A small audio captioner, trained from scratch.
Model: 12.6M parameters, log mel input, encoder arch vit, encoder moe expert_choice, encoder patch size [8, 8], encoder layers 12, encoder width 256, decoder width 192, decoder norm rmsnorm.
Training: muon at rate 0.015, 7600 steps.
Rows from expert 0 of block 8 of the audio encoder, named by matrix and row number. Rows with one number belong to one neuron. Each number is 500 + 40 x the weight over its row's rms, rounded and kept within 0 to 999. All counts start at 0. Numbers have three digits each. After the name is the row's rms in percent of the matrix's.
# up: expert up (encoder.blocks.8.mlp.up, 4x128x256), inputs 0-127
# down: expert down (encoder.blocks.8.mlp.down, 4x256x128, transposed), outputs 0-127
up.49 094:493573489519487562501551522460570540450530398465538468493509538461584469451570497503500495502474494527539500419432492398491485525543491493495540417548508488436566502439488516487540515508535444548441448421475499473522505453497518405421470492530582515478432469505484505518499551493520491581544492514480481501554507461435501489535615463462469582515453520471484461473485484496553537479494
up.50 114:473529502583563458502523525536595497578492541557535586569474544520375458497490446517439486529508497453501493551470494438492484514504548448506504407515401528473532523476532428548457494442475481511566433467466553510483560454501574541460519502457516450511499538472436461507496538443482505479479486536471569537449579505513421497479526518482500421516510515460473435514501439547447483468538
up.51 098:546510478486559477490449515491521396456476466507566492492453476602478470463486494449528544541510500449500440543560495521517441518481468491543515441533477469518403554436485525544496516504481532440533444529458460488520491462575437567530525519517560468470557468554504542523446530514470473455463521550576462521479541514546498546448427501528454561522523574454490495441497527475533544509480
up.52 085:549437467564518429505530508502473463423494461503569443553485389467517517566515542528475562470522545533475506511546510523517565482512485501566483458428508470540517523524508467489506461509410475471444464478510476471461471447490471478574502478437566482448522452486447453485461405521525591448518542489467554529472512570428593491538490501521488413433549466432485576481510528483498506525474
up.53 098:502493443508601514526441463473525473504561500476547507446454546515614515465460493500507488541520456483429485500433550442538505495501572474493497472499508498522571518520525454590513473436546463496506498445482481475481519461524499590539518475502566534476564541477385513568573530496424502525498540491509490530537518493461515498462516523486495460506510522542529452542509545463498519509474
up.54 090:557532464475551562508460477456452522439443551446515486464497511500469492571502581500558499452518408502524562583508523493528469463526527519454497530410481488519523487491433552503504399545480467496460436470489474493502470485458523574540471465442457512508509515520504560635592517561527515480510521469530517540474439475442425465487454495531434554505420535470496513429512447493504539533456
up.55 090:547521499530508500477518477443511559474558562518503551496457569495434553475456516492448444497583505530527569593474519460491500581463497456539516441506459534443547502458465469488500512527499423515549510465516520539468532539478509422500465533503483569462519545516572510545580447492585517474461534523401445520504539551466504518463512548459498457472542464563517518480503414441543495482481
up.56 123:468538496532499578524504453521528472526495516524522498509405443462527482472507432496557469508434531464522517534530527473536538458529455452495472449510442522536504498498530512495415593462494416575455472450458526533506428475457539481559498437515535477448492550505480405422502466494513483408516519478498377533492524440598592537515538521505482532560475499473458517549446430490486556490522
up.57 095:446516459529459471485581523446545508522502472481573466499472465451475473460542558512545556503547519500535470502489492403522475483541503459510523459542467443486474579448472515464497424526496505516473506472522520549509444448516478531441397528475609494540566451506482527413518547482541487458457475479561468507490465521598578530446589525496442541578392487489475455509512511479548458538442
up.58 102:540514491491496500499451495475477524525500480465510454484486496513484489500532520459448535463526500499529512563484483480457463523521536582492523584492498514476521491480540482434508492534518551399455506492507516467536520526487451507480481576513517505454457435563512525467528554508367553526528504495558525438522629464508461567458514546519522550514416453475520491431473472462491475460501
up.59 103:574437486503380480501383474504469470460485521510439487473537506408442451532555511461451540573461504504457463524569529535427533520522497478562456493496458452529502498528528496471455530534451535512578393471536518631463471578469491508474455492491541483482464481542443528445496446456503517545503517517542510553506495539471534450569485513524518490465519454473545510560526509447523442535526
up.60 082:546498537502507505514488413449543544520528492517510495452501507495521543522530501571469467562495465470535533509502448488510497545500451482519501510442479526497439490611480555471413472515566495398515476559481518492478471440428447511467531489455575466436491473511484516448540465457576477529539508464510426430536542561635529530498506497515465528535496491514512450497551505457516532519429
up.61 105:455495505556592476509440592542484531515538509615429542515556502490510487524480437513478503570476555472463449446536532545452600550490489477598520454491385461507505433540542489526527379444506505501467492457501511459496587487504513492495564495533529496477547508465481444494589609513501508445474497515465543514518516491480527555507488513579519523523559508449545499522498470475482488522493
up.62 091:505556495542514490426456481479533550490420513525394458486518595453558433569521514564484463536518436520522513496522552509521453501485518503563559486508530506521475585444531515520419483490510467406433518482510518541500480573428497555534490540495465458528456486487524482478546548489530484528408484462534540498508550487419476531497547434511490557497497510511530437472396476429558465536482
up.63 110:500519489510492491523386493501566472470536558526469466421468558556546451522476498510468442533522435469503500442492521482471509479477477504437513449492543545492553463515515562509534513482515505508549573469496565414509432560519495576451531492412588498523501538478543464492512436559535437494514563509533547513501516555477508487368470466544494432501513451466497477543513543516476508501529
up.64 106:460535489500563438455562451525484533412459476464504505498492435525525480466495496481565534460479519486442539562481479467518564503470525532481488448490487524515495471561546539451460517497483414488512497566511436568489501561494520548449529476524541499480464475566470552530501467491513463521500492490486489431474570494579463464559495515458478489563462527521507496585475559409512452512492
up.65 086:457491467488539478483459584454527523544448474586529513539497503532557479533504496494488541459430533475576497566536535478453499541415503475494487465465500476545485451477423486512534447525556560496446481505510495463562440447533498468543518493516531537497436570523498475494467490509487495467412578549483425512491477438374554475483503458476486569471515552525496470473454491487529467476486
up.66 095:476529397538456527447616415526566499483512505476485498489510487479503502468449500565488516488506480553514506511384471512467500500439512499446519503530437479476473443533486457537547532499564515424474447512488502473522453539524485475510500492554528536558472480584557512519557534508513475574442451528469562562487528517442496493484510465523520484410512571531483527489502501521522441448473
up.67 093:431491532533488551605487464513459498520577471518505505503494491536495483566542514488431536437531410446481477516449477479477485445474542511501416468533565486514479517560496497499542483486517512559504445510496448542514516492556473492472497432555455484505478539496541516526456502551473464482474507413542480537495559445450536483562470336468540510444442559547462486449505550504488469408554
up.68 107:556534477485417495445554482498500508541526526454505555519497458523396481495462520582409570503495454481497458493515508495515487557488477441572510523471599532515480506393572537476478520454481472529544570527497516456458524501555477518484497495466581537501420507460483549451531480546481515478493494504495517490521550502484478519507529463493485514464527382422483481512553526561509559524439
up.69 123:479476517547570535536459466487578520549508547454478495512499463500501535469525471487538470511543529553582518443515459370461539461484469529470484363529496575525503521487480509441525515467518413464532460503486468496549481429509480450583458532577440500517555504546536469517575465478492490506517438500580500453555489486558470525501522481548462519562555526480483480535510452473501526476529
up.70 093:476526553469463546501475496507449541464524514459506547535495452465515453512475510538445512548544489549483490538458524469501573515537480527422447437487524453562530383507508465529530530518481489507474559528556496568454447468471498498418439533526536495569562495519538551491480545450488467594503555504425435470569450490559428501523438497609471572556440504474476458527447492487536476487535
up.71 113:474488530526449501530529560499492495513488560476445453542441534459612508473440483539509519526523470455409492500503488482532510484538475568520478515500450448503482526574512474540431445491520521607446532500530386474496471460492440470546533477521555563552446493434466540511497484543453522529494469523568487468497548530466455448421557543451457446449441429492486431473423492465498560458493
up.72 110:499474502539490447507532531491505489471478517513460522463509485534382517497471537547525492498515576557573499446517495457450468501469504522450484571574551463499511487472443597472560550539549476553561543455496492448489485526509541485485476486520422505507595488480547473492518529449526503575531527471531520487558500563465484521437466532434459473541457468579403499493473424465537495543544
up.73 100:436491533501552505473561511487497527483454534516535547460519538455498443423473544552491507416514581500460425502501495513493487500480503481515510499421500514486558501472510500554492562554463588453501363542535457477470492582499439482484498511533475515527514512440561473514465495500401519504475506517520590510539439496565478515529491490558564503437514512486509414489471481480567509489470
down.49 105:467526450489475478498505415494512483498505449485573495477528469499527488499485442462478470489551477474515484573462505513545517513512527445455525553515586543466487451498577479474537494461542444504454498482486491455486485562497501534423500499482504489469437585490485492516440469556378453483502587494526558475463527485497533505486520430495530499487507508582485578456519548574510428440520
down.50 103:508519528454486389501535481499429493486500525504521493522469521399506518498499501514487491515524459518511515511502467510514524474499511475496471468490481578469494539490445458524517498493482507390493569454524522457507539542462515556587510497579443491474512423527529582503428514507553478515506519495573454565439519565500542511506542540498499471531520528459503467544450483525508459456480
down.51 094:491520454517531457485512444470442501514471505511565533422487462529511519496514517498482509535485522518494482495530447487435463514532564505530524511481525473539570558425483532587510541566481554534479451478459384574475519507530462497476515511468515473481527533570498450448480497504550569446497547522437510479462499516437544447522479473478500402520524530568437485455508560557501488463485
down.52 081:475468511493476490522503523504505484482514449478485458528518478492585509526529502532515483510491473424508513436455488486563492469526479487438436520506550497533476536524456556530509522529542466417436559509470521487426509440493457522498493532451543485508541526480510496498496480519557532535484489563516505544461581519399521510518551414542536506520517528491421399493467450330487453509497
down.53 093:512486529512506605465530464537508481512587493511429568487452521481525462535516427515507560512504450417444470591489505522476476501490523490507525477473497532441494502518469479434426501524463499454521570493494499516476553556466460484568525512486527487394579423523518456515454527497409522474548542482519487487483513442564546499524496507482495500493505524525488507429410467546491507465500
down.54 091:519526453473503485439498491567499509567543569510577499479533502472426511462508486514494505489572498540533393539548555476430503487467509493474456582519474471512542315462502506526534492574493604532533511494505517443461419407412537487408521529476543569474556546498494535535522460511428496470499556484479478523548591435485482466481449550515510578506509454467492444430454521508476379511496
down.55 092:456457543536481430475535566582533514498481376479548539516513518535488487481454491508486517410465512483602481591519484529488528526497523498494511436497604488527476472483503515555502489525529570583430467523488545502500554535551425509506480455415498392510551489487453556421486484527430469475501462504484466508437399494461556498580609394470504471523511470511574537446450521432527528490522
down.56 117:552466518505490500451502512491504516478458381491557570496587504496549498557496469486536498541474526494495538527507519472507483518532512516494550485504503498524427557534504516569425503456549425508519457515501510482507488487500412455499492496582472473482378488493545475468470497506495489531477496559522430497502454510476543503364493450552523443466486480566511588513469487496452513489502
down.57 091:457525527381473533492544560468535523462604522488510496571451475514494460511456488512517417465455487480444484568538494530499513503526499535531469450487573455462484503448470482388555466534493521464537463506457485548557479547454502445537516534506483504554413479497520501530508456529401480431498517553449457535469470518517530480460545537492489528481483464479500546557506401508465468452513
down.58 112:515518501432532634481482513480482485531491509493498504475517488468493514491506493471492531507529524533552520548473448508463521479504511531484448565508597382498514520508511449548615514499490452576504397506481488522482462438526521532513507482465521473514428497507500514489368465502448501521518487499508533527509459533527458503480447464544527499465487488454427479476527556543513483586517
down.59 094:519511519585536540500520450520509487595555523535608526518470507519465488530496561495496438455524458512519496417553465497504506493483471529566492456477507519491503435415491510532533494522470513428436520483511463505543519529460460494569486477512482609476522538487507461490566508527482460511495475527512426504520551553512456531558474541546536453449484482531456508548585576545473605423495
down.60 092:506486515550504474526447495558533513422508514482530514551457507499558525487517499521518540471641499464424481535523466503510518536544549432537486527534470437469471596563507503478522477441480473479544580514510507449489480472552549523568478500447544514456417458506525537538547496500470501480478502500510427495464587536503561514538555442475483483478505494450552631591569515499561504490505
down.61 100:514533515522539584484468434437505505509488571500502448420473495449484516528497478507486419499431562480484480473448538481478498505466509540469564492483579559530484469452480440487445495521567545435392548499514478490489453494473457495429513509511509460526362484464523473494414503488470469533515424555611510556503481454455440510410465616491472455443510504534519498526498440520477470502502
down.62 089:489535484462419491496447510524497493464545516483523452454535513457484491488486467558522487493481487543453499466519498495493519467447504556450548552429561438519503441492449459496554444531499508458513506485507525439506530533483505449447496435594527401554492490437479550535437493458496467534496520496514480453488443419411535472421425527454559528515512499445510563504433525500472503519500
down.63 105:470572469554495484475512543442474506560517430519502453526499471504562474435452534490497503531482514466506510494522471440525515514502458499502493493542533460477534572551517561549454521494500468431518446484502498468499573500529447513546522511603522459489472468458490469540455539511615508499493454504483532489492508523490505473628496528518517479511479502535474442486465470441523553533509
down.64 102:504504537549434488546481453536533498540520507516497533495487508433490573581525425504492487494476448467514480470554465528450501504484479515495526578493519498473485494594503557469540474497430463549512551461513435464495469512436497547530474517536559432481535366534477449513554480503463509548485485534484432597514459577547535468461486503599508467564530506513463435557451503470484533493507
down.65 088:533473525456524588537533433525492529439593419503481479432533492474464503410502513473505494442537490542533467554552497445499472500524479494520547540486494516458431465590514545506479503517538533537541514511495554500508460524502373506530521542499541454485473503547488551520535525513483550458517511564594529515498488444456463506548550434478538491472508447542515563443540506412532491526489
down.66 101:507499492475463437523522475435557474499475451502537401523519509578569462463524465467470556500500540498517475510446465506468493498474484474447551499497424513476476452454498475602497507483508515454561569527527423480489470485463555397482527527509507513449547494523458530487516520496474493528517544537357529549489552519529539499498502415461487516495550457512557433477524462538540479487474
down.67 096:538549502477428494440531417507499507490479509515515602420485477471502500500526430524513527580530483488528556388548539513476534481450496504545517550472520465562642535505509485472431514557530484471543628553533515487473458492459472456444509477531561510507526496551505481399485478473521450592482520501457526435483452473513511499542512433453484498539516457474500448526542552464481499490482
down.68 100:533459565511472466482471425475471516528423522504557547455515528470465488549537470452492528514458463449583430531512524525477521483464570521471572432547394438465499481537487442456551468545505481483459478530496558538491425457536385540552500489599442533527487537475518496487526545505472519444501550429467530560463483480500527495499484521504501516432506476433529522508489503456475497481521
down.69 117:505482522530524536505475498486489514512548395463444542564494501518481492487497560491483535490548512512499514520531471502504473518485515508444439417469566494475501526539451473452455496552446466537513546511503570504539397578497456511519477548517473558508377493491516376523490471481454608528499407496534451473536460475507372501508590536573497547526500515551472501584439492545492469549505
down.70 095:466504476453531479565515553541562523475523501525531514520480477500423507532492512527488579588531518514535565469526503474505522497550545478590511490473475476475564394464503550519485494475483488469523487466507582554514571519553538523514473505469424585581465509479502423550607445465514525467492486492445470492492518511471527518491463511422522552527545497451547458602473493500495458550526
down.71 106:506504503542447569541512553489494490491529456516503550461429508505499504501486507530513528521469470487467513481506497522468464504487454458462531502507519508484458474511516455487462499476451492546425512544499482486527669489529462573452474498490577488510509410439479459503438488528536489503506495570401470433522516536529456511455474571459504474502502425491543475472509526508471613565513
down.72 103:467477566483517458495500514468441523483525439495465499544468507565511529483499510490501497502463460527513519530536548513518512496593470483492439393510508557504459469443476570405500521492441452482508515472487511501532492542475580527558514502484447579528482399439525429515493481526510449514487453487430460435495510445478491477564505516507522470458508484452536511575497428432528511579501
down.73 095:499507492479515632488499481520464500473474468461569516549498503483541496451508483468513484499476502509596456490480504555487490525480554516530488437491494531461496457577467449433478495486577465553513532520535467454503585538525559529420550523523516497551511512542463600508427531524480468499498474463553512464504515500446519515385490523503545404472501463582461541504518471545567489484493