Weights of a small audio captioner.
Model: log mel input, encoder activation gelu, encoder num experts 4, encoder layers 12, encoder width 256, decoder width 192, decoder activation gelu.
Training: 7600 steps, batches of 64.
Data: trained on synthesized solo parts of chorales (CocoChorales), 39062 training examples.
Rows from block 3 of the text decoder, named by matrix and row number. Rows with one number belong to one neuron. Each number is 50 + 15 x the weight over its row's rms, rounded and kept within 0 to 99. All counts start at 0. After the name is the row's rms in percent of the matrix's.
# fc1: MLP up (decoder.blocks.3.mlp.fc1.weight, 1152x192), inputs 96-191
# fc2: MLP down (decoder.blocks.3.mlp.fc2.weight, 192x1152, transposed), outputs 96-191
fc1.868 084:64 37 30 50 20 44 83 11 38 75 62 73 41 48 67 41 64 75 53 49 50 89 26 46 33 26 57 49 46 61 60 46 49 55 74 61 61 40 51 41 64 31 40 26 65 60 53 49 54 42 24 96 57 33 55 29 68 65 53 24 35 60 59 49 59 63 28 40 59 37 57 62 64 48 25 45 09 49 47 32 36 41 25 58 70 70 60 56 62 69 59 21 54 49 41 65
fc1.869 116:86 66 32 47 39 35 57 55 57 47 56 45 48 25 26 52 53 48 60 30 25 78 54 59 32 40 74 53 44 35 66 41 37 57 77 44 66 38 14 52 54 46 49 43 55 56 62 51 70 65 94 55 31 33 42 66 57 40 67 57 59 34 44 52 56 75 46 42 39 67 51 59 53 43 59 36 47 16 67 33 54 72 42 58 61 59 51 55 65 63 72 72 54 36 52 59
fc1.870 119:90 44 40 35 53 69 44 52 54 61 69 69 65 47 54 24 18 29 82 60 46 42 55 35 42 36 45 70 33 02 55 42 56 22 60 57 66 46 59 42 33 48 59 30 55 70 43 58 33 66 29 70 84 61 47 35 34 36 56 77 62 33 57 58 59 51 57 46 61 44 24 55 27 43 57 73 60 62 43 44 47 52 18 41 22 68 54 64 40 41 38 44 42 38 41 42
fc1.871 122:45 65 47 46 45 29 34 28 90 50 82 27 52 49 35 55 44 14 48 38 25 32 45 41 36 44 52 57 90 29 80 42 51 67 50 52 61 46 60 22 85 70 56 48 47 47 47 48 52 33 49 42 37 74 47 46 55 51 60 64 48 38 26 37 50 49 62 43 48 54 72 67 58 58 55 56 32 44 69 28 50 32 48 48 70 46 48 32 41 66 57 51 52 53 51 48
fc1.872 107:47 32 57 49 46 52 38 21 12 51 58 44 39 35 37 47 39 51 73 45 32 28 56 26 46 33 38 63 32 31 66 39 65 62 56 54 70 51 55 37 55 39 51 60 59 71 49 47 47 57 46 39 37 74 53 23 35 40 22 67 44 57 17 52 49 29 59 78 65 38 57 40 43 55 83 25 45 31 13 67 47 37 49 37 44 70 35 23 52 81 45 66 43 64 40 47
fc1.873 120:51 61 34 54 50 29 41 39 77 52 43 36 29 68 48 42 44 46 67 72 30 48 56 55 66 58 58 52 67 28 50 69 74 28 48 51 67 70 77 51 68 39 51 54 58 53 38 50 63 38 40 51 73 40 65 63 69 40 54 60 32 48 45 48 50 74 56 47 42 33 52 24 46 60 42 91 37 53 36 67 44 41 45 73 83 69 59 67 70 69 51 36 75 54 70 45
fc1.874 079:40 61 54 59 61 62 35 61 57 64 63 59 65 43 75 59 51 33 41 83 31 51 37 31 16 54 47 68 27 43 52 60 30 47 62 77 37 50 41 57 42 68 43 44 61 27 61 76 73 47 54 64 77 60 73 69 54 57 55 60 30 50 38 48 74 32 42 44 61 39 38 79 58 63 38 60 46 77 38 59 67 50 64 47 68 42 34 54 33 54 38 62 69 58 49 68
fc1.875 079:83 58 29 31 57 45 47 43 45 70 79 45 33 59 49 46 58 65 19 66 51 58 42 64 53 46 64 62 34 28 50 61 46 37 64 39 65 57 49 79 72 42 95 56 56 56 51 51 44 71 43 36 29 41 53 50 52 30 30 29 45 49 61 57 40 62 49 57 33 45 68 69 48 70 42 55 20 60 64 30 57 52 52 70 66 52 51 25 43 46 16 47 49 47 63 88
fc1.876 124:24 81 51 46 42 66 45 47 48 61 58 52 59 80 48 58 34 17 57 57 22 47 52 47 56 30 63 59 48 66 28 34 36 24 55 34 27 46 53 43 66 42 57 53 47 86 46 38 68 40 52 49 72 59 43 61 83 10 55 69 45 46 67 58 67 61 61 52 51 40 50 47 59 74 53 74 48 62 41 59 60 61 42 91 57 41 47 57 71 70 30 32 59 42 57 54
fc1.877 108:40 43 38 42 35 25 46 55 50 48 48 60 41 44 44 57 46 61 62 92 59 43 69 52 17 02 56 32 56 54 45 80 31 35 38 44 44 67 74 72 51 77 58 72 69 36 31 28 57 68 61 56 59 45 68 40 52 66 79 68 49 53 69 49 39 21 66 43 16 65 56 22 51 65 38 48 33 58 32 53 21 49 29 53 19 35 52 37 43 61 58 37 52 59 59 40
fc1.878 090:58 60 30 61 62 23 38 18 40 61 81 54 55 48 63 50 59 31 52 31 53 46 45 62 38 47 32 28 45 70 41 69 68 58 31 67 39 38 62 56 59 61 00 62 66 75 58 61 53 02 29 49 34 32 41 64 53 30 52 79 42 70 47 52 57 37 66 50 55 69 64 41 49 48 38 46 38 74 31 41 63 58 34 37 44 39 44 34 49 30 50 40 33 42 61 47
fc1.879 120:65 48 36 52 71 46 31 37 19 34 53 52 51 55 56 42 30 30 71 63 44 33 18 43 55 56 68 30 34 50 66 58 64 51 73 62 32 54 46 61 25 57 56 58 40 44 73 31 50 88 33 58 36 60 40 51 50 53 71 55 24 65 71 57 51 40 40 31 58 49 30 62 65 50 60 71 46 63 48 25 48 17 49 38 58 54 24 42 33 41 74 44 45 34 52 47
fc1.880 071:66 52 89 82 47 53 57 44 67 58 65 60 38 28 63 76 24 53 74 28 41 44 35 70 61 43 48 54 48 54 47 64 55 28 27 52 53 28 63 50 53 53 62 43 53 53 47 40 18 56 53 71 63 38 48 63 44 44 45 44 53 39 23 28 73 45 83 42 71 46 29 35 50 53 41 47 30 32 56 58 39 38 60 54 40 76 42 55 57 44 47 65 45 57 98 62
fc1.881 067:22 68 64 44 27 53 59 65 56 57 54 59 46 83 38 61 55 51 79 76 54 22 58 44 45 41 48 52 31 19 29 37 55 58 33 45 28 36 41 61 51 41 55 47 42 57 52 57 66 46 32 39 35 53 24 46 46 53 51 31 22 83 31 52 30 21 31 53 77 30 39 53 62 59 57 26 76 59 77 24 26 12 50 43 53 59 56 58 58 14 50 52 52 49 49 36
fc1.882 072:31 38 53 48 46 37 22 53 50 44 55 60 69 39 76 69 34 21 25 57 31 41 44 30 77 68 48 65 47 59 47 39 30 54 58 50 28 43 55 59 49 61 48 45 57 43 64 62 15 31 33 54 42 63 62 49 53 38 67 62 61 48 69 66 27 59 55 71 60 26 47 65 25 44 56 27 66 49 37 56 59 59 64 83 65 44 40 35 39 31 47 49 48 73 53 65
fc1.883 104:64 41 70 26 31 57 17 24 63 37 43 50 33 54 33 50 28 59 47 52 35 58 36 37 66 47 64 62 64 69 67 46 60 63 40 49 75 12 40 54 26 48 34 67 56 61 69 59 42 52 58 52 30 62 60 53 50 77 39 41 71 58 48 45 64 60 73 39 41 63 67 71 78 40 47 47 38 59 44 73 56 25 11 27 51 64 41 44 46 19 38 71 41 33 36 67
fc1.884 102:32 48 37 55 52 62 50 44 72 62 48 50 60 51 46 48 59 37 56 55 66 51 73 45 60 00 49 30 63 61 51 46 32 73 33 59 43 29 57 29 70 36 67 41 60 87 65 65 42 53 42 35 41 65 33 40 32 56 29 65 53 39 43 41 81 70 42 43 46 72 25 46 31 72 41 61 52 68 42 63 45 61 58 66 52 32 54 55 64 49 33 43 88 40 48 51
fc2.868 094:39 82 53 61 53 59 35 79 66 31 34 52 58 38 45 45 41 37 59 38 65 48 85 75 75 73 56 53 77 54 42 41 46 62 61 48 63 63 49 41 42 61 40 56 57 41 43 77 42 61 54 26 46 60 46 74 28 55 31 53 56 55 46 44 66 45 60 52 39 53 35 50 18 41 52 79 78 46 39 67 48 52 87 64 37 38 47 66 46 20 69 64 55 54 60 50
fc2.869 122:42 08 51 53 50 75 36 45 34 60 79 27 54 48 56 38 35 45 24 74 79 53 54 51 45 35 31 50 39 39 45 56 79 61 60 50 40 47 44 50 54 32 64 58 19 26 39 56 52 22 53 30 68 53 37 46 50 57 34 46 25 48 50 57 47 50 28 25 31 66 49 36 62 12 60 40 57 55 78 67 50 52 69 62 19 47 60 76 57 56 51 39 51 79 20 55
fc2.870 123:24 37 57 65 57 25 19 33 28 53 48 52 23 65 60 57 60 44 48 29 74 51 41 72 52 50 62 57 54 90 40 61 57 75 33 54 35 45 41 64 69 39 43 47 26 19 39 24 45 58 48 56 52 49 41 48 65 55 33 45 48 55 52 33 56 56 45 56 24 57 56 56 47 69 63 40 30 43 49 71 59 47 70 66 91 63 69 47 65 32 59 74 47 85 77 59
fc2.871 115:49 29 81 38 68 75 46 54 50 32 11 54 42 28 59 44 58 42 37 49 58 67 56 52 60 64 51 17 66 26 49 20 33 71 32 31 61 71 50 50 82 37 51 29 50 43 15 62 41 39 39 49 39 40 53 25 47 32 31 46 66 26 28 19 47 52 54 44 55 45 57 73 67 41 53 63 45 46 21 23 49 50 38 53 58 44 52 72 35 46 68 52 46 40 43 54
fc2.872 106:50 60 99 63 52 44 83 50 51 58 75 49 43 15 51 60 39 50 18 51 35 72 39 22 36 63 45 59 77 50 29 56 63 47 53 58 28 23 65 54 60 81 40 22 47 49 51 57 37 49 40 60 51 53 40 47 46 44 52 41 41 51 63 33 41 57 46 46 29 49 29 27 75 30 35 39 39 56 71 45 52 67 73 23 59 44 45 71 62 36 66 78 57 41 54 57
fc2.873 126:36 59 34 56 88 56 51 57 51 44 55 47 44 55 45 10 34 27 59 60 39 36 50 56 57 63 41 73 31 66 51 61 54 30 47 60 33 46 39 52 31 77 68 35 19 55 73 32 62 59 49 56 37 52 71 54 30 45 51 41 73 44 49 59 63 33 52 54 60 88 51 63 21 61 55 21 49 42 41 55 68 54 38 47 36 42 51 44 52 53 43 57 53 45 68 74
fc2.874 083:78 43 57 56 43 73 76 30 28 62 48 25 52 33 82 34 52 46 75 40 41 47 48 46 60 57 54 57 60 77 70 60 73 36 58 30 56 71 47 52 40 32 56 57 33 74 36 54 47 42 56 37 29 44 38 58 48 41 56 47 43 53 79 42 15 51 47 55 34 72 58 01 52 34 63 29 44 55 72 55 24 57 37 54 50 61 38 21 58 31 64 48 42 67 56 37
fc2.875 091:39 57 46 44 52 65 38 63 48 30 22 53 48 39 47 39 49 26 62 39 58 32 41 51 52 76 33 32 67 64 25 50 52 29 35 41 30 38 56 34 49 52 28 27 46 50 51 48 39 32 51 62 54 59 58 32 71 57 81 53 62 65 45 37 57 34 62 50 48 41 36 36 50 36 87 55 67 58 51 61 78 48 61 45 38 49 49 59 54 69 76 59 73 56 28 27
fc2.876 128:26 63 49 21 42 48 63 62 75 64 56 44 65 57 26 40 35 52 47 60 21 32 49 69 69 27 55 68 73 78 34 52 34 53 76 44 60 91 86 39 32 58 45 71 42 55 47 78 57 47 58 13 54 28 67 45 52 42 46 56 30 47 60 55 47 33 24 19 72 55 48 49 56 26 62 54 51 71 39 58 64 39 73 62 60 20 42 48 62 47 69 40 58 68 47 66
fc2.877 104:24 68 54 46 59 47 57 59 34 48 59 62 74 27 84 65 34 64 36 94 32 46 38 36 37 23 39 35 60 28 33 57 52 55 58 34 26 60 57 31 40 79 47 33 59 46 45 56 57 58 30 59 50 58 52 72 24 45 63 20 56 55 58 30 61 71 47 36 64 19 37 58 51 44 40 40 65 51 61 43 41 48 74 55 39 43 69 78 41 45 49 45 50 64 52 41
fc2.878 090:36 39 45 73 47 75 49 50 66 55 52 48 40 68 63 56 50 55 64 35 40 57 63 41 49 25 60 52 17 72 57 33 81 47 36 44 51 58 67 76 64 49 28 75 79 43 33 67 66 67 48 72 50 33 56 70 64 62 50 50 47 66 54 54 79 21 61 43 64 39 22 40 46 45 19 66 67 69 25 40 50 69 39 58 64 42 79 59 42 36 66 15 80 45 43 32
fc2.879 110:83 40 26 38 65 64 90 24 49 45 68 48 44 39 54 49 34 64 47 54 37 38 78 61 65 81 60 41 39 47 43 55 56 50 65 58 58 62 49 67 48 43 33 46 21 76 45 66 59 50 63 70 49 32 43 47 52 80 32 30 50 62 65 48 54 64 30 58 55 52 46 47 42 63 40 57 43 53 34 42 49 62 57 42 01 47 55 59 52 77 72 22 76 56 66 57
fc2.880 075:38 55 04 45 39 51 36 50 36 16 57 26 57 52 49 26 52 51 16 53 57 57 73 28 39 43 61 35 50 39 47 52 50 72 43 51 49 75 53 57 42 46 52 64 51 46 51 57 63 56 61 38 33 82 42 57 66 66 53 59 54 50 69 85 36 71 38 74 40 45 45 45 75 40 53 63 55 43 49 66 67 45 37 20 48 36 52 34 45 49 70 43 58 62 10 45
fc2.881 073:68 33 45 62 61 56 41 25 24 36 37 43 67 27 48 44 39 22 28 25 43 64 73 47 52 73 68 66 53 80 72 70 58 37 68 56 57 72 61 55 37 59 58 67 62 39 46 54 33 80 47 49 80 44 75 78 70 42 33 56 65 41 59 44 60 57 68 48 23 70 51 72 24 34 66 63 31 47 31 84 54 66 64 54 54 60 26 34 24 63 59 60 58 35 67 66
fc2.882 080:19 22 43 61 33 61 65 57 81 54 44 28 53 33 70 75 61 63 45 55 45 35 59 42 44 44 50 34 37 45 47 55 35 60 66 62 66 82 24 32 49 41 62 45 46 33 34 47 66 76 50 52 41 65 56 26 65 41 41 62 43 67 63 81 56 50 33 55 48 36 45 76 68 76 47 76 58 67 69 30 73 65 41 67 35 54 62 50 62 55 61 36 60 43 39 49
fc2.883 096:32 57 27 36 56 50 56 52 58 58 51 61 81 35 63 69 37 53 67 31 69 58 63 66 26 83 21 65 57 27 42 28 53 15 52 53 48 55 40 56 61 20 61 32 26 45 31 57 50 52 48 62 59 69 69 45 45 62 74 41 38 40 52 47 51 95 54 44 26 62 30 49 31 29 33 22 72 65 34 54 19 72 39 40 56 37 73 62 67 65 44 40 54 68 63 42
fc2.884 095:63 49 62 63 46 75 72 40 47 44 62 40 46 51 38 31 49 43 51 49 68 59 40 51 60 78 48 67 63 34 56 63 47 39 44 30 16 60 65 71 49 81 24 60 45 29 48 31 59 39 77 38 40 50 70 37 76 41 98 54 47 61 63 68 45 35 27 36 52 41 57 48 48 36 63 45 79 47 47 41 36 43 38 44 59 73 74 48 50 31 52 39 28 62 45 31